From a checkpoint of a small masked image model.
Model: 32-pixel images, encoder arch vit, encoder activation quick_gelu, encoder layers 10, encoder width 256, decoder width 128, decoder layers 3.
Training: adamw at rate 0.002, 23300 steps, batches of 128.
Data: trained on regions of photos with short descriptions (Visual Genome), 203450 training examples, 14.7 epochs.
Rows from block 5 of the encoder, named by matrix and row number. Rows with one number belong to one attention dimension. Each number is 200 + 40 x the weight over its row's rms, rounded and kept within 0 to 999. All counts start at 0.
# q: attention query, key and value (stacked) (encoder.blocks.5.attn.qkv.weight, 720x256, the q third), inputs 0-51
# k: attention query, key and value (stacked) (encoder.blocks.5.attn.qkv.weight, 720x256, the k third), inputs 0-51
q.89,222,227,135,219,127,217,246,204,188,220,104,220,164,278,163,243,284,206,228,209,198,230,175,182,226,231,187,233,231,207,220,187,190,213,175,261,276,188,198,226,288,160,241,182,200,228,184,144,228,161,196,164
k.89,180,254,174,214,236,126,213,207,202,183,238,154,202,125,211,197,176,210,324,173,225,266,190,273,200,192,170,236,137,189,160,212,246,238,183,259,185,208,188,163,174,207,272,252,162,151,249,163,203,183,212,289
q.90,186,206,215,185,122,189,184,129,186,155,215,204,192,187,215,201,268,214,190,172,251,172,211,227,168,246,141,242,148,132,223,190,111,213,212,175,266,261,180,252,215,249,236,181,173,233,150,165,185,162,174,319
k.90,193,160,231,164,270,180,217,208,223,169,265,169,192,173,164,148,220,181,217,203,188,229,143,177,225,132,170,174,106,135,207,209,177,277,170,278,175,193,216,154,206,230,203,241,219,225,183,192,180,233,267,183
q.91,180,160,218,162,189,258,175,243,270,223,211,255,234,174,284,228,256,255,98,225,243,191,277,173,192,215,229,182,214,217,160,162,200,226,222,126,154,223,190,244,212,204,233,174,149,225,231,251,188,171,181,200
k.91,223,238,174,197,242,176,171,203,207,146,201,206,142,284,168,205,176,211,210,186,264,106,138,217,151,225,221,212,187,214,234,218,220,265,227,183,234,189,182,219,183,152,140,228,254,155,242,177,180,264,226,222
q.92,236,220,166,271,151,252,139,178,183,174,171,248,205,200,240,209,263,173,201,203,158,197,222,185,234,268,243,216,203,182,199,168,82,161,186,170,216,163,163,247,269,197,213,137,185,212,179,169,176,174,163,198
k.92,189,210,179,145,260,199,231,254,172,214,227,159,232,132,151,189,201,235,174,169,222,192,92,246,124,223,187,160,138,210,178,195,220,275,213,191,195,195,197,181,195,210,215,226,210,195,215,122,240,245,196,230
q.93,228,210,211,192,316,177,189,230,167,163,240,194,194,212,174,188,78,180,250,208,206,204,164,265,193,136,252,197,207,211,224,235,269,171,204,232,191,131,147,121,163,210,100,233,270,181,236,177,248,194,198,201
k.93,216,175,204,230,134,239,192,177,147,265,142,229,225,208,204,196,229,204,189,227,157,262,269,157,191,245,173,161,245,213,202,148,118,162,178,174,197,185,272,227,227,200,214,197,150,226,154,259,214,172,155,116
q.94,166,155,200,205,156,210,195,160,261,224,233,167,244,161,245,176,203,188,159,173,234,221,250,243,174,218,191,166,161,145,143,194,210,235,272,168,131,272,277,199,181,235,223,219,139,151,203,278,176,232,233,217
k.94,212,176,262,144,226,215,224,221,228,161,201,208,136,282,170,187,209,197,210,193,199,151,199,149,198,166,192,212,244,250,266,222,245,152,137,189,190,215,163,232,177,167,160,140,260,271,188,210,179,190,246,192
q.95,159,152,234,175,251,205,202,170,231,208,194,196,244,251,213,159,105,197,176,233,204,243,170,273,162,188,294,235,222,171,243,246,219,176,163,216,208,200,201,179,182,189,164,199,182,152,219,193,172,165,169,171
k.95,254,141,217,223,123,233,180,232,231,159,157,267,141,211,180,242,272,222,145,209,222,163,244,151,240,222,163,220,253,225,205,123,171,169,239,163,192,243,221,248,145,197,131,165,164,187,201,176,201,167,197,183
q.96,174,155,218,234,190,194,266,208,236,174,159,193,212,228,184,123,131,178,230,178,179,155,242,179,237,168,166,156,218,273,168,232,176,174,257,200,136,179,129,223,216,171,205,172,170,212,222,191,156,173,139,152
k.96,182,174,167,282,196,251,196,220,231,205,217,233,189,197,249,268,211,280,207,192,191,215,160,180,203,223,315,188,273,294,214,232,200,250,305,204,237,187,189,187,201,183,215,196,226,217,239,155,229,191,221,243
q.97,219,220,202,202,133,233,136,228,170,203,194,226,180,97,232,166,230,234,182,240,212,222,264,118,216,183,176,171,161,129,175,123,175,149,211,201,207,213,242,236,190,169,209,216,133,224,240,203,197,155,233,198
k.97,198,163,163,177,128,171,174,176,193,207,239,185,196,231,273,138,181,222,174,190,232,220,225,91,174,224,174,184,146,154,151,164,179,213,161,192,183,223,165,215,248,194,118,239,235,203,196,215,139,150,158,182
q.98,274,205,260,229,206,231,207,168,121,223,190,233,180,177,158,197,181,225,251,177,190,153,148,164,172,239,188,178,210,168,206,150,137,178,216,108,145,207,220,144,155,164,249,214,145,205,193,255,187,258,165,283
k.98,182,246,155,142,324,205,155,149,146,197,164,186,181,191,182,209,203,190,225,244,173,198,205,221,208,143,168,136,179,132,188,170,149,174,133,138,238,146,219,193,199,219,209,140,238,188,123,129,195,237,190,214
q.99,247,185,190,190,269,206,228,217,261,150,215,227,231,245,206,212,273,164,153,237,183,262,214,205,158,188,158,188,264,237,231,223,192,244,224,218,218,198,201,247,249,218,139,149,208,250,265,156,277,244,196,227
k.99,159,146,151,261,158,177,249,204,206,268,206,197,192,192,163,180,105,171,192,123,211,169,257,191,223,166,286,215,231,266,192,266,264,241,265,197,198,188,198,182,215,152,272,191,182,236,125,278,169,214,170,136
q.100,257,181,236,181,262,202,187,180,168,224,181,254,246,150,167,156,209,158,256,242,208,238,148,190,177,219,205,198,123,97,212,136,197,144,183,202,226,247,205,182,202,226,165,211,160,177,185,167,225,221,208,216
k.100,177,263,129,90,288,192,189,152,133,214,177,146,218,185,152,141,159,220,220,183,219,246,184,200,152,213,152,189,114,120,215,197,183,201,148,179,237,160,291,232,201,220,205,180,213,259,129,224,172,259,146,185
q.101,209,174,232,192,132,256,163,224,195,201,183,194,192,196,293,230,173,240,167,215,222,206,210,110,248,209,209,167,219,231,189,164,216,190,231,199,140,218,210,222,189,186,198,193,152,176,246,200,211,141,175,143
k.101,207,134,249,175,150,196,199,234,215,225,228,207,188,196,279,172,200,241,133,220,248,186,236,94,194,207,196,179,215,224,184,179,208,184,210,191,136,206,196,221,178,199,175,211,181,188,229,208,192,148,211,215
q.102,171,153,192,251,132,189,233,263,236,180,210,235,172,257,258,229,116,243,190,161,214,247,194,113,232,143,213,189,256,345,178,228,267,233,267,198,185,165,183,185,190,192,206,186,190,221,232,224,157,170,219,198
k.102,179,187,210,250,152,215,274,263,221,177,238,178,214,305,241,197,180,220,162,189,239,198,210,142,215,211,239,195,282,368,206,233,246,216,250,196,162,200,185,177,233,144,205,192,207,231,247,174,192,166,204,205
q.103,231,176,160,167,133,223,124,184,181,209,220,219,208,145,233,154,259,178,173,189,217,176,217,151,174,214,179,151,119,99,152,143,132,202,156,212,247,233,226,184,237,182,143,252,181,172,206,229,198,190,205,200
k.103,218,184,215,152,174,207,141,141,164,220,174,215,176,139,237,121,246,169,179,225,198,203,227,142,160,238,179,183,107,64,196,150,102,206,220,191,249,225,191,206,219,217,155,240,226,223,202,219,177,207,186,183
q.104,212,165,127,263,106,183,148,212,166,217,193,202,194,142,244,145,191,141,190,138,177,172,188,184,196,198,249,152,135,161,160,197,117,175,217,178,261,241,128,171,222,166,213,232,266,190,235,246,155,245,204,167
k.104,218,161,191,211,143,190,195,176,183,207,178,229,204,207,203,146,222,206,201,211,236,189,182,153,144,234,196,145,120,118,154,167,96,235,208,180,221,217,167,185,284,170,179,254,207,270,194,205,109,191,235,192
q.105,202,217,227,128,254,248,174,206,235,158,225,197,174,238,193,228,217,181,151,251,212,169,256,205,198,222,182,164,263,137,202,156,241,210,209,188,156,235,315,257,191,228,203,186,103,213,195,193,192,187,186,238
k.105,188,181,172,227,268,129,186,183,207,261,156,154,259,179,158,295,218,229,185,210,114,212,187,242,210,201,229,183,278,191,220,219,217,157,182,197,197,214,168,227,174,200,240,164,195,150,163,168,229,238,172,212
q.106,183,177,142,292,145,178,223,194,181,236,215,210,259,149,161,190,216,170,207,142,217,196,174,231,171,193,253,199,144,192,190,225,145,233,185,196,293,232,161,171,209,196,179,262,283,209,152,230,119,204,159,164
k.106,238,184,199,178,223,218,192,184,211,190,178,223,136,237,175,121,229,156,202,236,230,177,162,204,199,226,178,158,150,150,227,207,111,221,209,189,220,224,215,187,240,190,162,208,233,248,242,158,186,223,221,220
q.107,197,161,181,217,237,169,260,196,175,266,129,197,276,168,123,172,110,229,283,174,193,242,126,237,230,170,196,242,181,203,196,198,219,163,256,244,205,194,226,175,179,214,166,214,228,215,180,151,259,224,168,170
k.107,146,270,223,205,314,192,271,265,211,166,196,197,180,199,178,194,209,160,239,194,166,227,131,308,246,131,199,200,191,192,211,227,174,169,224,216,174,164,169,225,180,206,191,148,245,184,213,196,207,228,192,245
q.108,219,178,203,206,112,235,124,179,162,209,209,191,195,177,274,109,168,226,191,190,228,211,258,84,209,230,188,168,109,128,197,166,139,205,201,195,201,211,222,208,234,187,173,233,180,171,234,225,188,157,201,159
k.108,213,210,167,188,156,210,148,176,185,175,211,244,184,149,272,157,250,170,161,241,223,198,240,152,184,211,190,194,163,145,150,176,131,212,207,186,212,227,157,193,260,201,178,238,223,189,215,197,166,156,208,196
q.109,207,191,152,234,182,170,124,179,164,201,187,222,229,156,215,143,195,149,228,172,126,186,194,184,192,188,207,145,153,117,164,180,117,205,191,173,266,249,176,224,254,224,194,233,219,177,192,267,140,227,140,211
k.109,213,237,167,211,225,225,176,162,174,204,178,261,212,148,141,172,259,154,207,207,226,191,190,246,142,221,201,209,142,35,192,176,75,194,194,177,234,229,167,206,223,171,195,248,163,218,180,147,188,198,188,186
q.110,235,223,239,142,301,168,148,180,135,217,211,213,201,170,178,150,236,224,209,243,220,194,206,210,174,181,205,211,100,27,228,172,171,221,169,194,201,215,223,150,227,243,167,247,226,191,170,170,155,190,275,257
k.110,219,252,227,125,225,189,144,107,150,179,227,171,181,122,186,168,222,138,241,188,230,235,155,169,160,223,120,232,105,122,160,147,188,224,88,207,249,194,226,183,215,236,216,193,183,198,175,255,261,227,140,212
q.111,214,202,218,166,169,172,159,215,227,143,222,244,167,159,225,143,220,140,215,246,164,173,216,210,206,223,203,192,145,132,202,186,161,201,185,219,204,255,191,258,176,231,224,214,145,187,242,207,167,187,196,146
k.111,211,193,147,194,184,203,166,149,240,236,146,211,261,182,200,270,267,278,183,220,208,203,255,221,160,200,211,230,162,123,188,191,159,180,177,275,283,244,189,260,189,151,102,210,245,200,202,141,120,158,242,229
q.112,219,187,227,168,137,234,132,173,181,197,232,167,168,206,284,189,197,232,170,221,242,219,222,87,192,227,199,160,153,168,189,165,192,210,169,188,173,214,202,174,234,194,175,237,214,173,217,209,144,146,246,189
k.112,213,183,230,173,133,220,132,185,190,171,230,185,187,148,279,160,239,215,157,216,264,179,234,90,205,219,166,199,168,161,176,155,182,218,186,194,160,197,221,213,193,213,211,247,201,174,235,213,229,163,224,209
q.113,191,220,212,198,238,220,141,206,193,193,135,226,225,147,155,201,181,169,244,185,177,145,199,255,237,214,202,233,216,87,223,174,193,157,189,213,253,183,241,252,108,218,201,223,127,120,158,192,238,183,158,173
k.113,203,264,214,137,303,185,213,144,201,257,173,242,263,139,144,172,213,191,231,255,170,197,200,251,113,229,190,186,91,88,193,162,115,127,131,209,182,210,179,226,235,183,184,159,216,225,175,158,140,235,149,206
q.114,165,193,190,255,133,188,240,281,236,201,206,197,190,249,227,286,166,272,202,157,234,208,197,206,228,182,175,231,289,330,192,243,284,203,245,219,170,157,199,188,155,193,225,177,188,207,239,225,189,194,211,204
k.114,190,140,248,280,130,219,239,256,232,161,238,185,174,270,257,185,146,224,190,183,207,195,234,181,229,154,262,182,290,299,208,243,256,210,271,209,103,173,177,196,240,164,194,204,197,214,233,191,194,146,210,149
q.115,234,179,155,266,181,242,181,173,166,225,204,162,244,235,223,189,226,170,170,222,211,197,206,154,130,229,230,127,149,182,254,249,98,199,172,221,226,209,132,220,272,181,175,196,255,193,228,194,178,240,214,121
k.115,192,100,195,227,110,186,197,204,197,204,190,222,133,164,216,150,168,164,195,186,221,138,199,197,212,153,231,155,204,197,142,225,181,285,291,151,195,204,162,168,222,188,226,243,192,259,201,228,107,135,221,166
q.116,207,261,246,167,277,150,180,148,188,219,211,144,235,133,120,182,285,155,214,249,177,207,161,279,174,216,148,254,125,83,175,159,144,193,147,214,214,201,212,231,220,243,179,227,227,167,165,193,265,220,163,176
k.116,211,213,173,146,244,224,151,151,199,221,193,230,176,134,133,187,239,173,222,197,158,208,202,265,163,193,189,210,159,50,223,166,181,215,129,201,230,206,229,187,171,229,214,217,179,174,157,192,241,214,206,238
q.117,179,214,179,260,164,235,225,244,244,178,203,228,142,258,223,252,227,180,125,170,195,132,205,252,186,232,261,156,301,310,197,222,192,250,213,119,233,202,156,163,205,156,230,202,231,229,207,232,98,180,221,253
k.117,231,140,190,251,142,201,200,164,206,205,193,187,208,270,159,309,116,211,175,198,212,205,206,135,218,223,212,135,270,277,193,213,203,206,260,151,172,196,206,140,228,171,237,196,167,234,177,193,227,270,183,142
q.118,204,231,168,176,159,218,134,196,204,178,203,231,168,200,251,237,276,136,140,184,185,124,195,155,153,277,233,135,200,156,194,166,114,200,174,160,254,232,183,180,227,198,220,190,194,216,175,222,105,220,238,246
k.118,214,152,180,201,182,190,134,117,191,233,153,162,224,146,170,202,180,143,157,235,207,173,202,142,187,252,184,132,153,66,182,155,112,166,210,172,225,206,252,203,204,175,205,295,168,202,189,197,139,252,181,169
q.119,220,232,203,159,242,225,204,124,163,214,215,223,215,150,162,164,271,143,198,240,181,193,190,205,127,253,239,181,125,92,212,175,120,208,157,163,245,242,207,200,262,194,215,207,214,243,143,168,179,223,199,236
k.119,228,231,117,124,252,162,138,140,172,208,163,194,205,162,142,191,234,150,198,212,222,224,172,230,230,214,128,199,124,87,208,167,157,177,145,182,274,220,236,219,138,243,185,218,209,172,167,197,188,244,186,230
q.120,179,164,203,272,97,237,206,235,194,210,202,143,215,237,240,204,181,180,171,205,243,188,221,130,251,177,217,180,212,336,174,244,223,209,236,204,195,165,144,180,221,183,202,183,282,186,260,222,168,170,201,133
k.120,209,156,201,249,92,207,220,256,213,165,208,230,141,256,282,234,141,265,177,169,215,218,201,161,217,172,221,150,278,302,200,244,224,223,266,185,174,206,168,158,218,191,194,229,173,241,257,204,177,185,266,196
q.121,179,175,216,233,161,188,286,230,246,199,208,160,192,268,183,215,154,252,222,171,192,242,181,262,204,200,169,254,257,304,208,260,283,205,229,244,189,185,172,229,173,171,188,187,215,176,203,182,243,197,167,142
k.121,200,166,223,264,179,217,234,288,237,175,221,226,179,211,235,180,173,244,213,199,243,204,220,245,236,114,280,229,237,319,236,271,240,228,257,241,127,188,161,209,196,197,229,157,228,227,257,205,245,163,238,166
q.122,195,142,184,223,110,172,180,212,163,192,192,225,205,161,245,67,200,181,178,172,187,219,196,112,171,187,201,175,143,206,156,188,129,196,195,160,253,198,139,164,260,192,162,208,245,236,213,222,160,163,190,191
k.122,225,169,160,247,104,234,176,198,172,180,220,208,184,175,270,169,182,209,167,190,279,205,201,111,190,231,221,212,123,189,137,189,166,235,228,184,252,220,155,181,250,186,144,270,201,211,237,222,166,154,212,208
q.123,208,139,183,198,164,202,176,217,216,158,241,283,203,161,265,150,278,155,165,186,223,221,230,83,163,205,199,218,179,201,131,194,183,230,194,191,255,230,183,197,230,202,170,157,171,222,190,243,177,136,157,239
k.123,225,204,143,195,103,187,171,174,183,239,171,225,252,182,230,77,150,205,154,129,232,184,244,120,189,228,201,161,126,174,168,178,164,166,225,206,261,220,209,188,271,172,174,273,226,262,235,214,171,216,207,155
q.124,162,221,213,241,230,192,267,229,232,205,172,197,225,244,166,286,163,214,232,168,206,199,181,277,250,148,192,228,298,301,228,262,277,188,216,201,175,160,203,216,157,225,234,132,192,182,190,198,238,230,185,186
k.124,183,236,229,207,257,223,279,258,230,199,204,195,213,287,156,259,191,222,233,207,157,196,188,265,203,180,230,197,305,300,250,242,278,190,215,202,157,172,203,200,177,192,228,170,183,215,198,183,199,208,209,220
q.125,153,202,186,144,143,270,131,143,200,212,228,196,186,194,242,242,232,167,152,183,215,151,274,189,176,210,211,195,157,118,181,181,153,207,164,186,269,214,273,259,213,199,176,204,183,134,184,239,180,198,218,190
k.125,210,179,185,215,211,232,139,138,187,170,194,219,145,241,223,205,259,120,181,297,177,211,233,175,171,227,212,127,207,102,242,191,138,211,202,160,212,249,126,176,194,201,191,256,218,197,196,134,174,200,177,200
q.126,201,244,224,139,229,189,189,160,155,218,175,185,210,108,119,121,227,165,214,277,179,219,212,248,197,202,183,230,103,56,162,118,179,185,146,218,218,217,200,195,187,187,176,256,197,208,162,155,231,216,240,162
k.126,187,215,162,122,222,186,184,150,176,220,245,178,193,185,192,181,244,209,214,179,165,247,151,204,159,232,149,220,85,119,229,194,159,193,100,217,203,234,228,222,188,229,153,162,227,148,165,216,199,198,167,241
q.127,211,226,253,196,145,247,130,178,186,146,193,215,175,201,195,199,171,201,186,182,174,143,222,195,183,255,184,129,184,113,214,148,187,182,178,155,162,227,278,217,167,207,235,236,90,133,181,246,166,200,197,178
k.127,195,237,163,186,267,191,159,164,203,215,191,176,223,149,192,234,289,225,162,309,199,183,217,251,201,245,215,247,196,134,224,168,87,166,176,183,142,197,142,226,171,202,201,188,233,133,189,126,187,218,203,221
q.128,176,183,217,218,224,188,221,228,219,261,131,189,242,165,162,255,136,197,279,200,160,190,82,266,235,150,246,206,209,255,205,205,249,107,260,266,186,195,161,289,171,228,180,161,192,149,188,165,192,205,146,119
k.128,196,196,246,228,240,210,306,215,223,230,174,243,261,216,91,212,167,252,256,234,179,226,148,242,174,170,219,159,240,220,230,219,180,164,189,226,177,210,239,202,154,185,204,172,232,290,202,129,210,186,204,236
q.129,202,185,257,211,177,102,165,229,185,166,241,134,159,220,231,173,199,225,183,214,217,270,136,174,245,168,119,242,169,223,196,226,231,238,150,212,184,165,183,129,187,251,163,221,259,181,240,218,253,188,269,209
k.129,208,229,224,155,100,248,214,225,191,179,278,198,153,201,265,202,209,244,189,171,269,203,302,121,161,173,212,214,214,257,184,166,319,242,177,213,155,211,230,176,227,201,270,192,146,193,209,269,283,142,225,165
q.130,218,219,248,181,225,187,141,144,123,207,183,168,231,88,149,164,235,151,235,208,199,177,180,234,209,210,170,239,121,50,196,142,161,171,140,198,232,217,269,202,173,237,213,228,183,143,156,206,268,212,178,183
k.130,220,273,166,96,294,184,173,160,171,215,189,209,209,170,150,205,243,208,217,240,144,237,168,271,160,191,148,216,122,40,205,141,158,173,103,203,219,212,205,207,179,232,187,195,189,174,166,163,218,230,200,243
q.131,198,255,174,187,329,143,204,187,178,228,179,218,250,203,109,225,210,219,266,196,178,255,171,326,163,170,173,246,177,128,241,209,167,185,174,212,242,168,239,218,179,267,176,211,188,209,178,186,220,247,196,243
k.131,191,271,208,223,298,228,214,175,192,179,179,202,205,178,117,199,214,115,258,234,152,170,153,297,206,213,213,246,209,117,199,186,196,232,172,182,229,183,186,216,187,190,215,200,187,157,146,166,243,204,146,210
q.132,167,224,223,236,202,209,257,240,214,216,208,142,189,271,149,246,177,242,233,174,179,185,176,265,230,166,223,177,290,282,282,259,288,173,211,226,190,146,240,209,200,167,226,204,186,229,191,183,199,207,215,176
k.132,186,234,186,225,251,167,263,241,227,174,202,189,219,272,168,310,179,208,238,209,192,224,186,289,224,156,221,210,303,300,205,239,262,208,226,207,187,184,185,181,162,207,209,124,229,201,188,164,193,202,217,198
q.133,209,212,119,243,151,202,246,240,305,177,196,157,152,208,208,215,182,168,185,228,218,158,262,240,245,256,219,250,235,209,174,172,285,222,214,283,206,270,230,271,146,170,254,216,171,197,222,196,176,162,221,126
k.133,145,163,230,197,188,166,195,258,292,217,193,169,241,235,238,224,193,292,177,205,224,220,198,232,210,166,242,201,226,204,243,270,171,143,253,298,121,201,230,290,247,160,159,159,253,196,254,164,138,186,221,175
q.134,178,179,221,231,194,163,230,251,225,185,216,188,185,250,237,233,157,215,191,219,183,225,169,180,251,152,188,216,261,341,195,247,226,222,235,215,144,164,148,179,203,224,180,147,229,200,271,218,192,178,192,182
k.134,198,175,225,281,106,249,244,270,227,181,224,184,186,255,243,254,149,260,186,150,237,207,234,169,220,180,241,213,302,343,207,243,311,218,256,198,140,188,199,163,197,189,238,228,167,203,219,199,244,147,238,184
q.135,175,235,223,175,266,171,252,219,220,218,188,182,227,225,126,278,222,205,217,205,174,182,161,311,224,162,194,271,281,250,228,245,249,193,197,215,175,166,227,229,135,223,204,156,184,176,174,190,253,218,156,201
k.135,198,218,237,229,258,195,241,237,225,225,177,205,209,237,131,283,173,196,231,199,143,204,178,304,199,149,226,211,271,242,246,230,267,185,178,212,169,187,193,202,167,221,225,156,172,187,186,179,259,224,197,198
q.136,183,134,156,232,126,220,273,242,239,187,222,246,211,230,245,236,181,214,183,157,207,206,222,154,217,155,221,183,262,347,181,228,253,235,270,182,207,203,178,200,207,176,206,161,184,267,239,213,198,196,194,208
k.136,207,145,201,248,149,186,256,274,211,193,204,183,206,302,243,199,175,221,156,145,188,223,211,164,220,191,236,173,286,350,192,261,261,180,279,195,227,214,183,190,220,167,193,189,217,224,219,196,156,177,202,170
q.137,224,188,191,194,105,235,153,194,173,195,234,195,169,164,278,115,231,186,146,193,258,214,240,85,178,237,173,175,135,147,157,148,201,208,172,207,231,245,199,186,236,183,182,230,208,205,217,182,181,148,239,185
k.137,216,137,194,174,133,159,141,180,184,206,227,198,175,151,278,126,198,206,147,195,250,203,209,100,201,212,178,164,120,161,168,165,150,217,208,217,202,223,170,194,252,195,154,262,217,214,242,242,161,183,206,194
q.138,184,248,192,166,314,208,167,156,174,196,180,251,214,126,149,205,228,179,227,247,175,193,189,250,173,212,192,230,158,48,212,167,130,181,155,186,195,205,205,212,168,228,200,257,169,172,136,210,205,214,144,231
k.138,217,232,203,174,265,222,142,111,175,228,172,212,212,137,148,155,231,161,222,214,174,170,201,242,167,248,169,204,101,67,204,161,140,176,134,195,223,214,241,208,195,223,193,193,177,156,177,184,234,226,160,220
q.139,184,201,229,218,249,243,228,192,183,203,235,207,237,238,190,280,195,236,210,178,195,179,215,199,183,236,174,265,228,208,274,227,236,219,192,193,154,180,249,239,170,235,255,110,100,184,202,182,300,218,142,199
k.139,220,280,180,192,212,166,174,236,191,225,137,214,233,161,171,197,174,187,181,257,165,210,288,288,242,128,245,216,281,220,192,200,213,115,219,187,142,188,186,209,158,206,196,195,186,132,188,219,235,166,219,145
q.140,202,163,195,241,144,173,252,257,243,181,214,193,180,271,249,232,173,236,187,174,197,231,180,174,218,163,193,176,281,371,196,260,265,224,246,206,150,183,155,187,207,179,202,168,227,245,241,212,191,200,216,185
k.140,188,148,211,277,130,213,274,277,229,191,236,202,186,267,220,232,167,240,190,144,227,193,208,186,235,177,244,198,291,361,201,235,280,239,268,201,174,194,188,174,208,181,215,197,182,225,228,207,194,166,226,178
q.141,195,181,200,227,231,191,265,240,218,212,188,206,229,235,186,250,142,230,240,210,177,205,170,224,236,154,221,220,289,330,235,261,242,175,264,212,138,164,160,229,164,209,208,128,185,213,253,210,239,198,146,178
k.141,181,206,204,287,202,220,276,285,222,176,177,194,210,253,197,264,155,245,222,178,187,186,211,269,232,135,228,220,322,306,203,265,274,212,245,193,192,178,186,211,185,186,200,172,197,191,199,165,204,172,234,185
q.142,185,179,170,198,102,227,160,171,204,188,213,221,155,180,270,140,189,181,159,190,203,203,281,85,168,249,187,150,164,162,160,174,145,225,191,184,238,226,197,212,234,166,194,221,201,207,204,220,163,173,207,191
k.142,189,171,158,190,133,205,139,171,188,206,220,239,190,179,256,122,239,170,148,199,251,198,241,140,200,236,211,174,125,154,173,192,122,188,224,200,211,225,162,199,255,178,172,259,218,210,234,212,112,149,192,166
q.143,226,207,210,156,213,200,123,133,173,228,213,181,211,139,199,212,215,222,223,227,224,209,216,169,193,227,158,202,114,58,198,157,175,149,139,215,249,212,249,199,179,221,177,223,180,129,184,207,236,200,213,193
k.143,195,255,229,113,240,233,150,154,160,204,178,201,170,170,225,96,282,167,203,245,188,191,226,209,161,206,149,191,117,64,216,157,156,203,131,196,204,185,202,242,190,224,168,222,221,195,188,199,176,180,186,193
q.144,225,182,270,268,168,244,245,190,146,164,259,244,225,247,123,223,176,236,287,175,233,215,177,154,210,244,119,201,202,209,159,140,224,210,184,234,194,197,194,152,206,196,216,231,164,180,120,169,232,214,233,217
k.144,248,272,236,198,249,224,192,235,147,186,253,154,258,188,231,170,170,157,284,200,171,217,139,175,200,196,177,249,195,202,207,202,162,233,220,216,179,220,184,175,248,236,169,203,202,122,225,127,244,147,202,209
q.145,194,245,232,171,182,219,241,213,207,115,193,184,189,134,218,190,192,186,174,224,174,164,217,182,202,168,231,196,213,229,211,150,229,230,226,202,151,229,168,216,210,216,203,143,227,257,205,234,167,175,219,188
k.145,224,181,162,159,128,222,218,176,182,168,183,179,180,165,185,166,292,178,155,201,160,184,192,241,191,249,196,175,193,178,246,162,173,202,204,162,189,239,129,255,254,230,225,156,217,267,191,241,207,171,212,210
q.146,212,225,213,212,199,294,146,219,150,205,166,240,206,241,175,151,210,220,243,235,115,273,218,182,214,150,195,164,213,180,251,221,197,136,124,226,259,229,186,194,201,247,154,207,234,214,230,220,213,163,178,103
k.146,238,217,185,184,156,122,190,183,217,144,242,224,247,195,225,249,222,238,222,232,204,134,160,200,188,211,176,213,168,203,100,173,162,228,155,274,205,217,242,158,168,187,244,214,138,151,166,170,177,198,219,207
q.147,165,213,243,196,229,185,183,183,179,193,279,165,193,255,154,249,115,219,240,139,199,188,207,131,177,132,206,221,239,231,214,217,271,189,207,266,293,170,259,192,251,249,154,237,261,244,180,169,197,172,253,158
k.147,187,209,232,221,185,150,145,195,251,251,203,257,235,250,213,177,206,217,246,227,256,272,131,246,224,203,209,275,174,187,131,255,162,236,200,250,249,178,203,138,144,218,151,250,121,104,187,193,233,201,183,235
q.148,195,205,227,173,243,227,183,160,214,236,196,242,186,250,208,155,211,277,198,208,198,262,271,89,267,217,158,189,179,231,205,170,192,190,172,231,199,123,169,179,191,188,173,205,246,207,220,257,198,173,190,136
k.148,202,183,214,145,213,154,136,175,183,194,252,161,176,162,232,234,132,171,197,211,182,166,196,145,204,238,179,166,207,191,162,226,194,190,182,162,210,159,210,125,249,241,206,192,236,181,156,159,226,177,170,227
q.149,194,141,171,197,220,143,174,189,235,307,221,199,187,254,179,259,208,219,148,157,233,135,165,219,184,192,223,200,218,215,186,281,181,201,188,181,285,198,199,204,171,188,163,255,216,186,183,202,160,270,180,208
k.149,184,131,225,247,186,200,147,171,221,302,204,259,187,218,257,239,167,201,136,176,244,179,211,173,225,185,225,214,204,218,174,252,229,195,178,202,240,193,263,161,142,199,175,255,190,184,214,215,228,256,250,173
q.150,217,187,205,253,206,204,132,196,194,233,178,248,224,245,217,210,139,249,257,215,188,263,191,239,244,235,191,236,200,195,186,262,181,181,184,236,239,195,224,146,154,183,190,250,135,130,206,226,217,142,159,170
k.150,198,222,183,234,252,208,193,235,191,197,162,251,233,244,207,208,152,189,294,186,216,223,197,178,182,156,187,257,220,210,166,238,215,206,181,243,231,225,244,184,146,199,210,258,151,153,192,137,214,174,143,234
q.151,198,225,199,230,185,212,243,212,186,170,190,205,227,176,192,163,235,191,279,260,212,306,188,209,225,235,237,152,184,170,173,99,197,173,223,241,144,196,197,208,237,173,226,169,219,200,225,155,195,167,233,226
k.151,181,258,210,162,229,182,269,217,193,133,242,144,187,171,135,158,195,165,267,207,168,196,190,219,186,182,182,176,216,212,233,186,189,216,255,166,128,185,161,228,243,168,260,194,235,213,162,130,183,198,226,193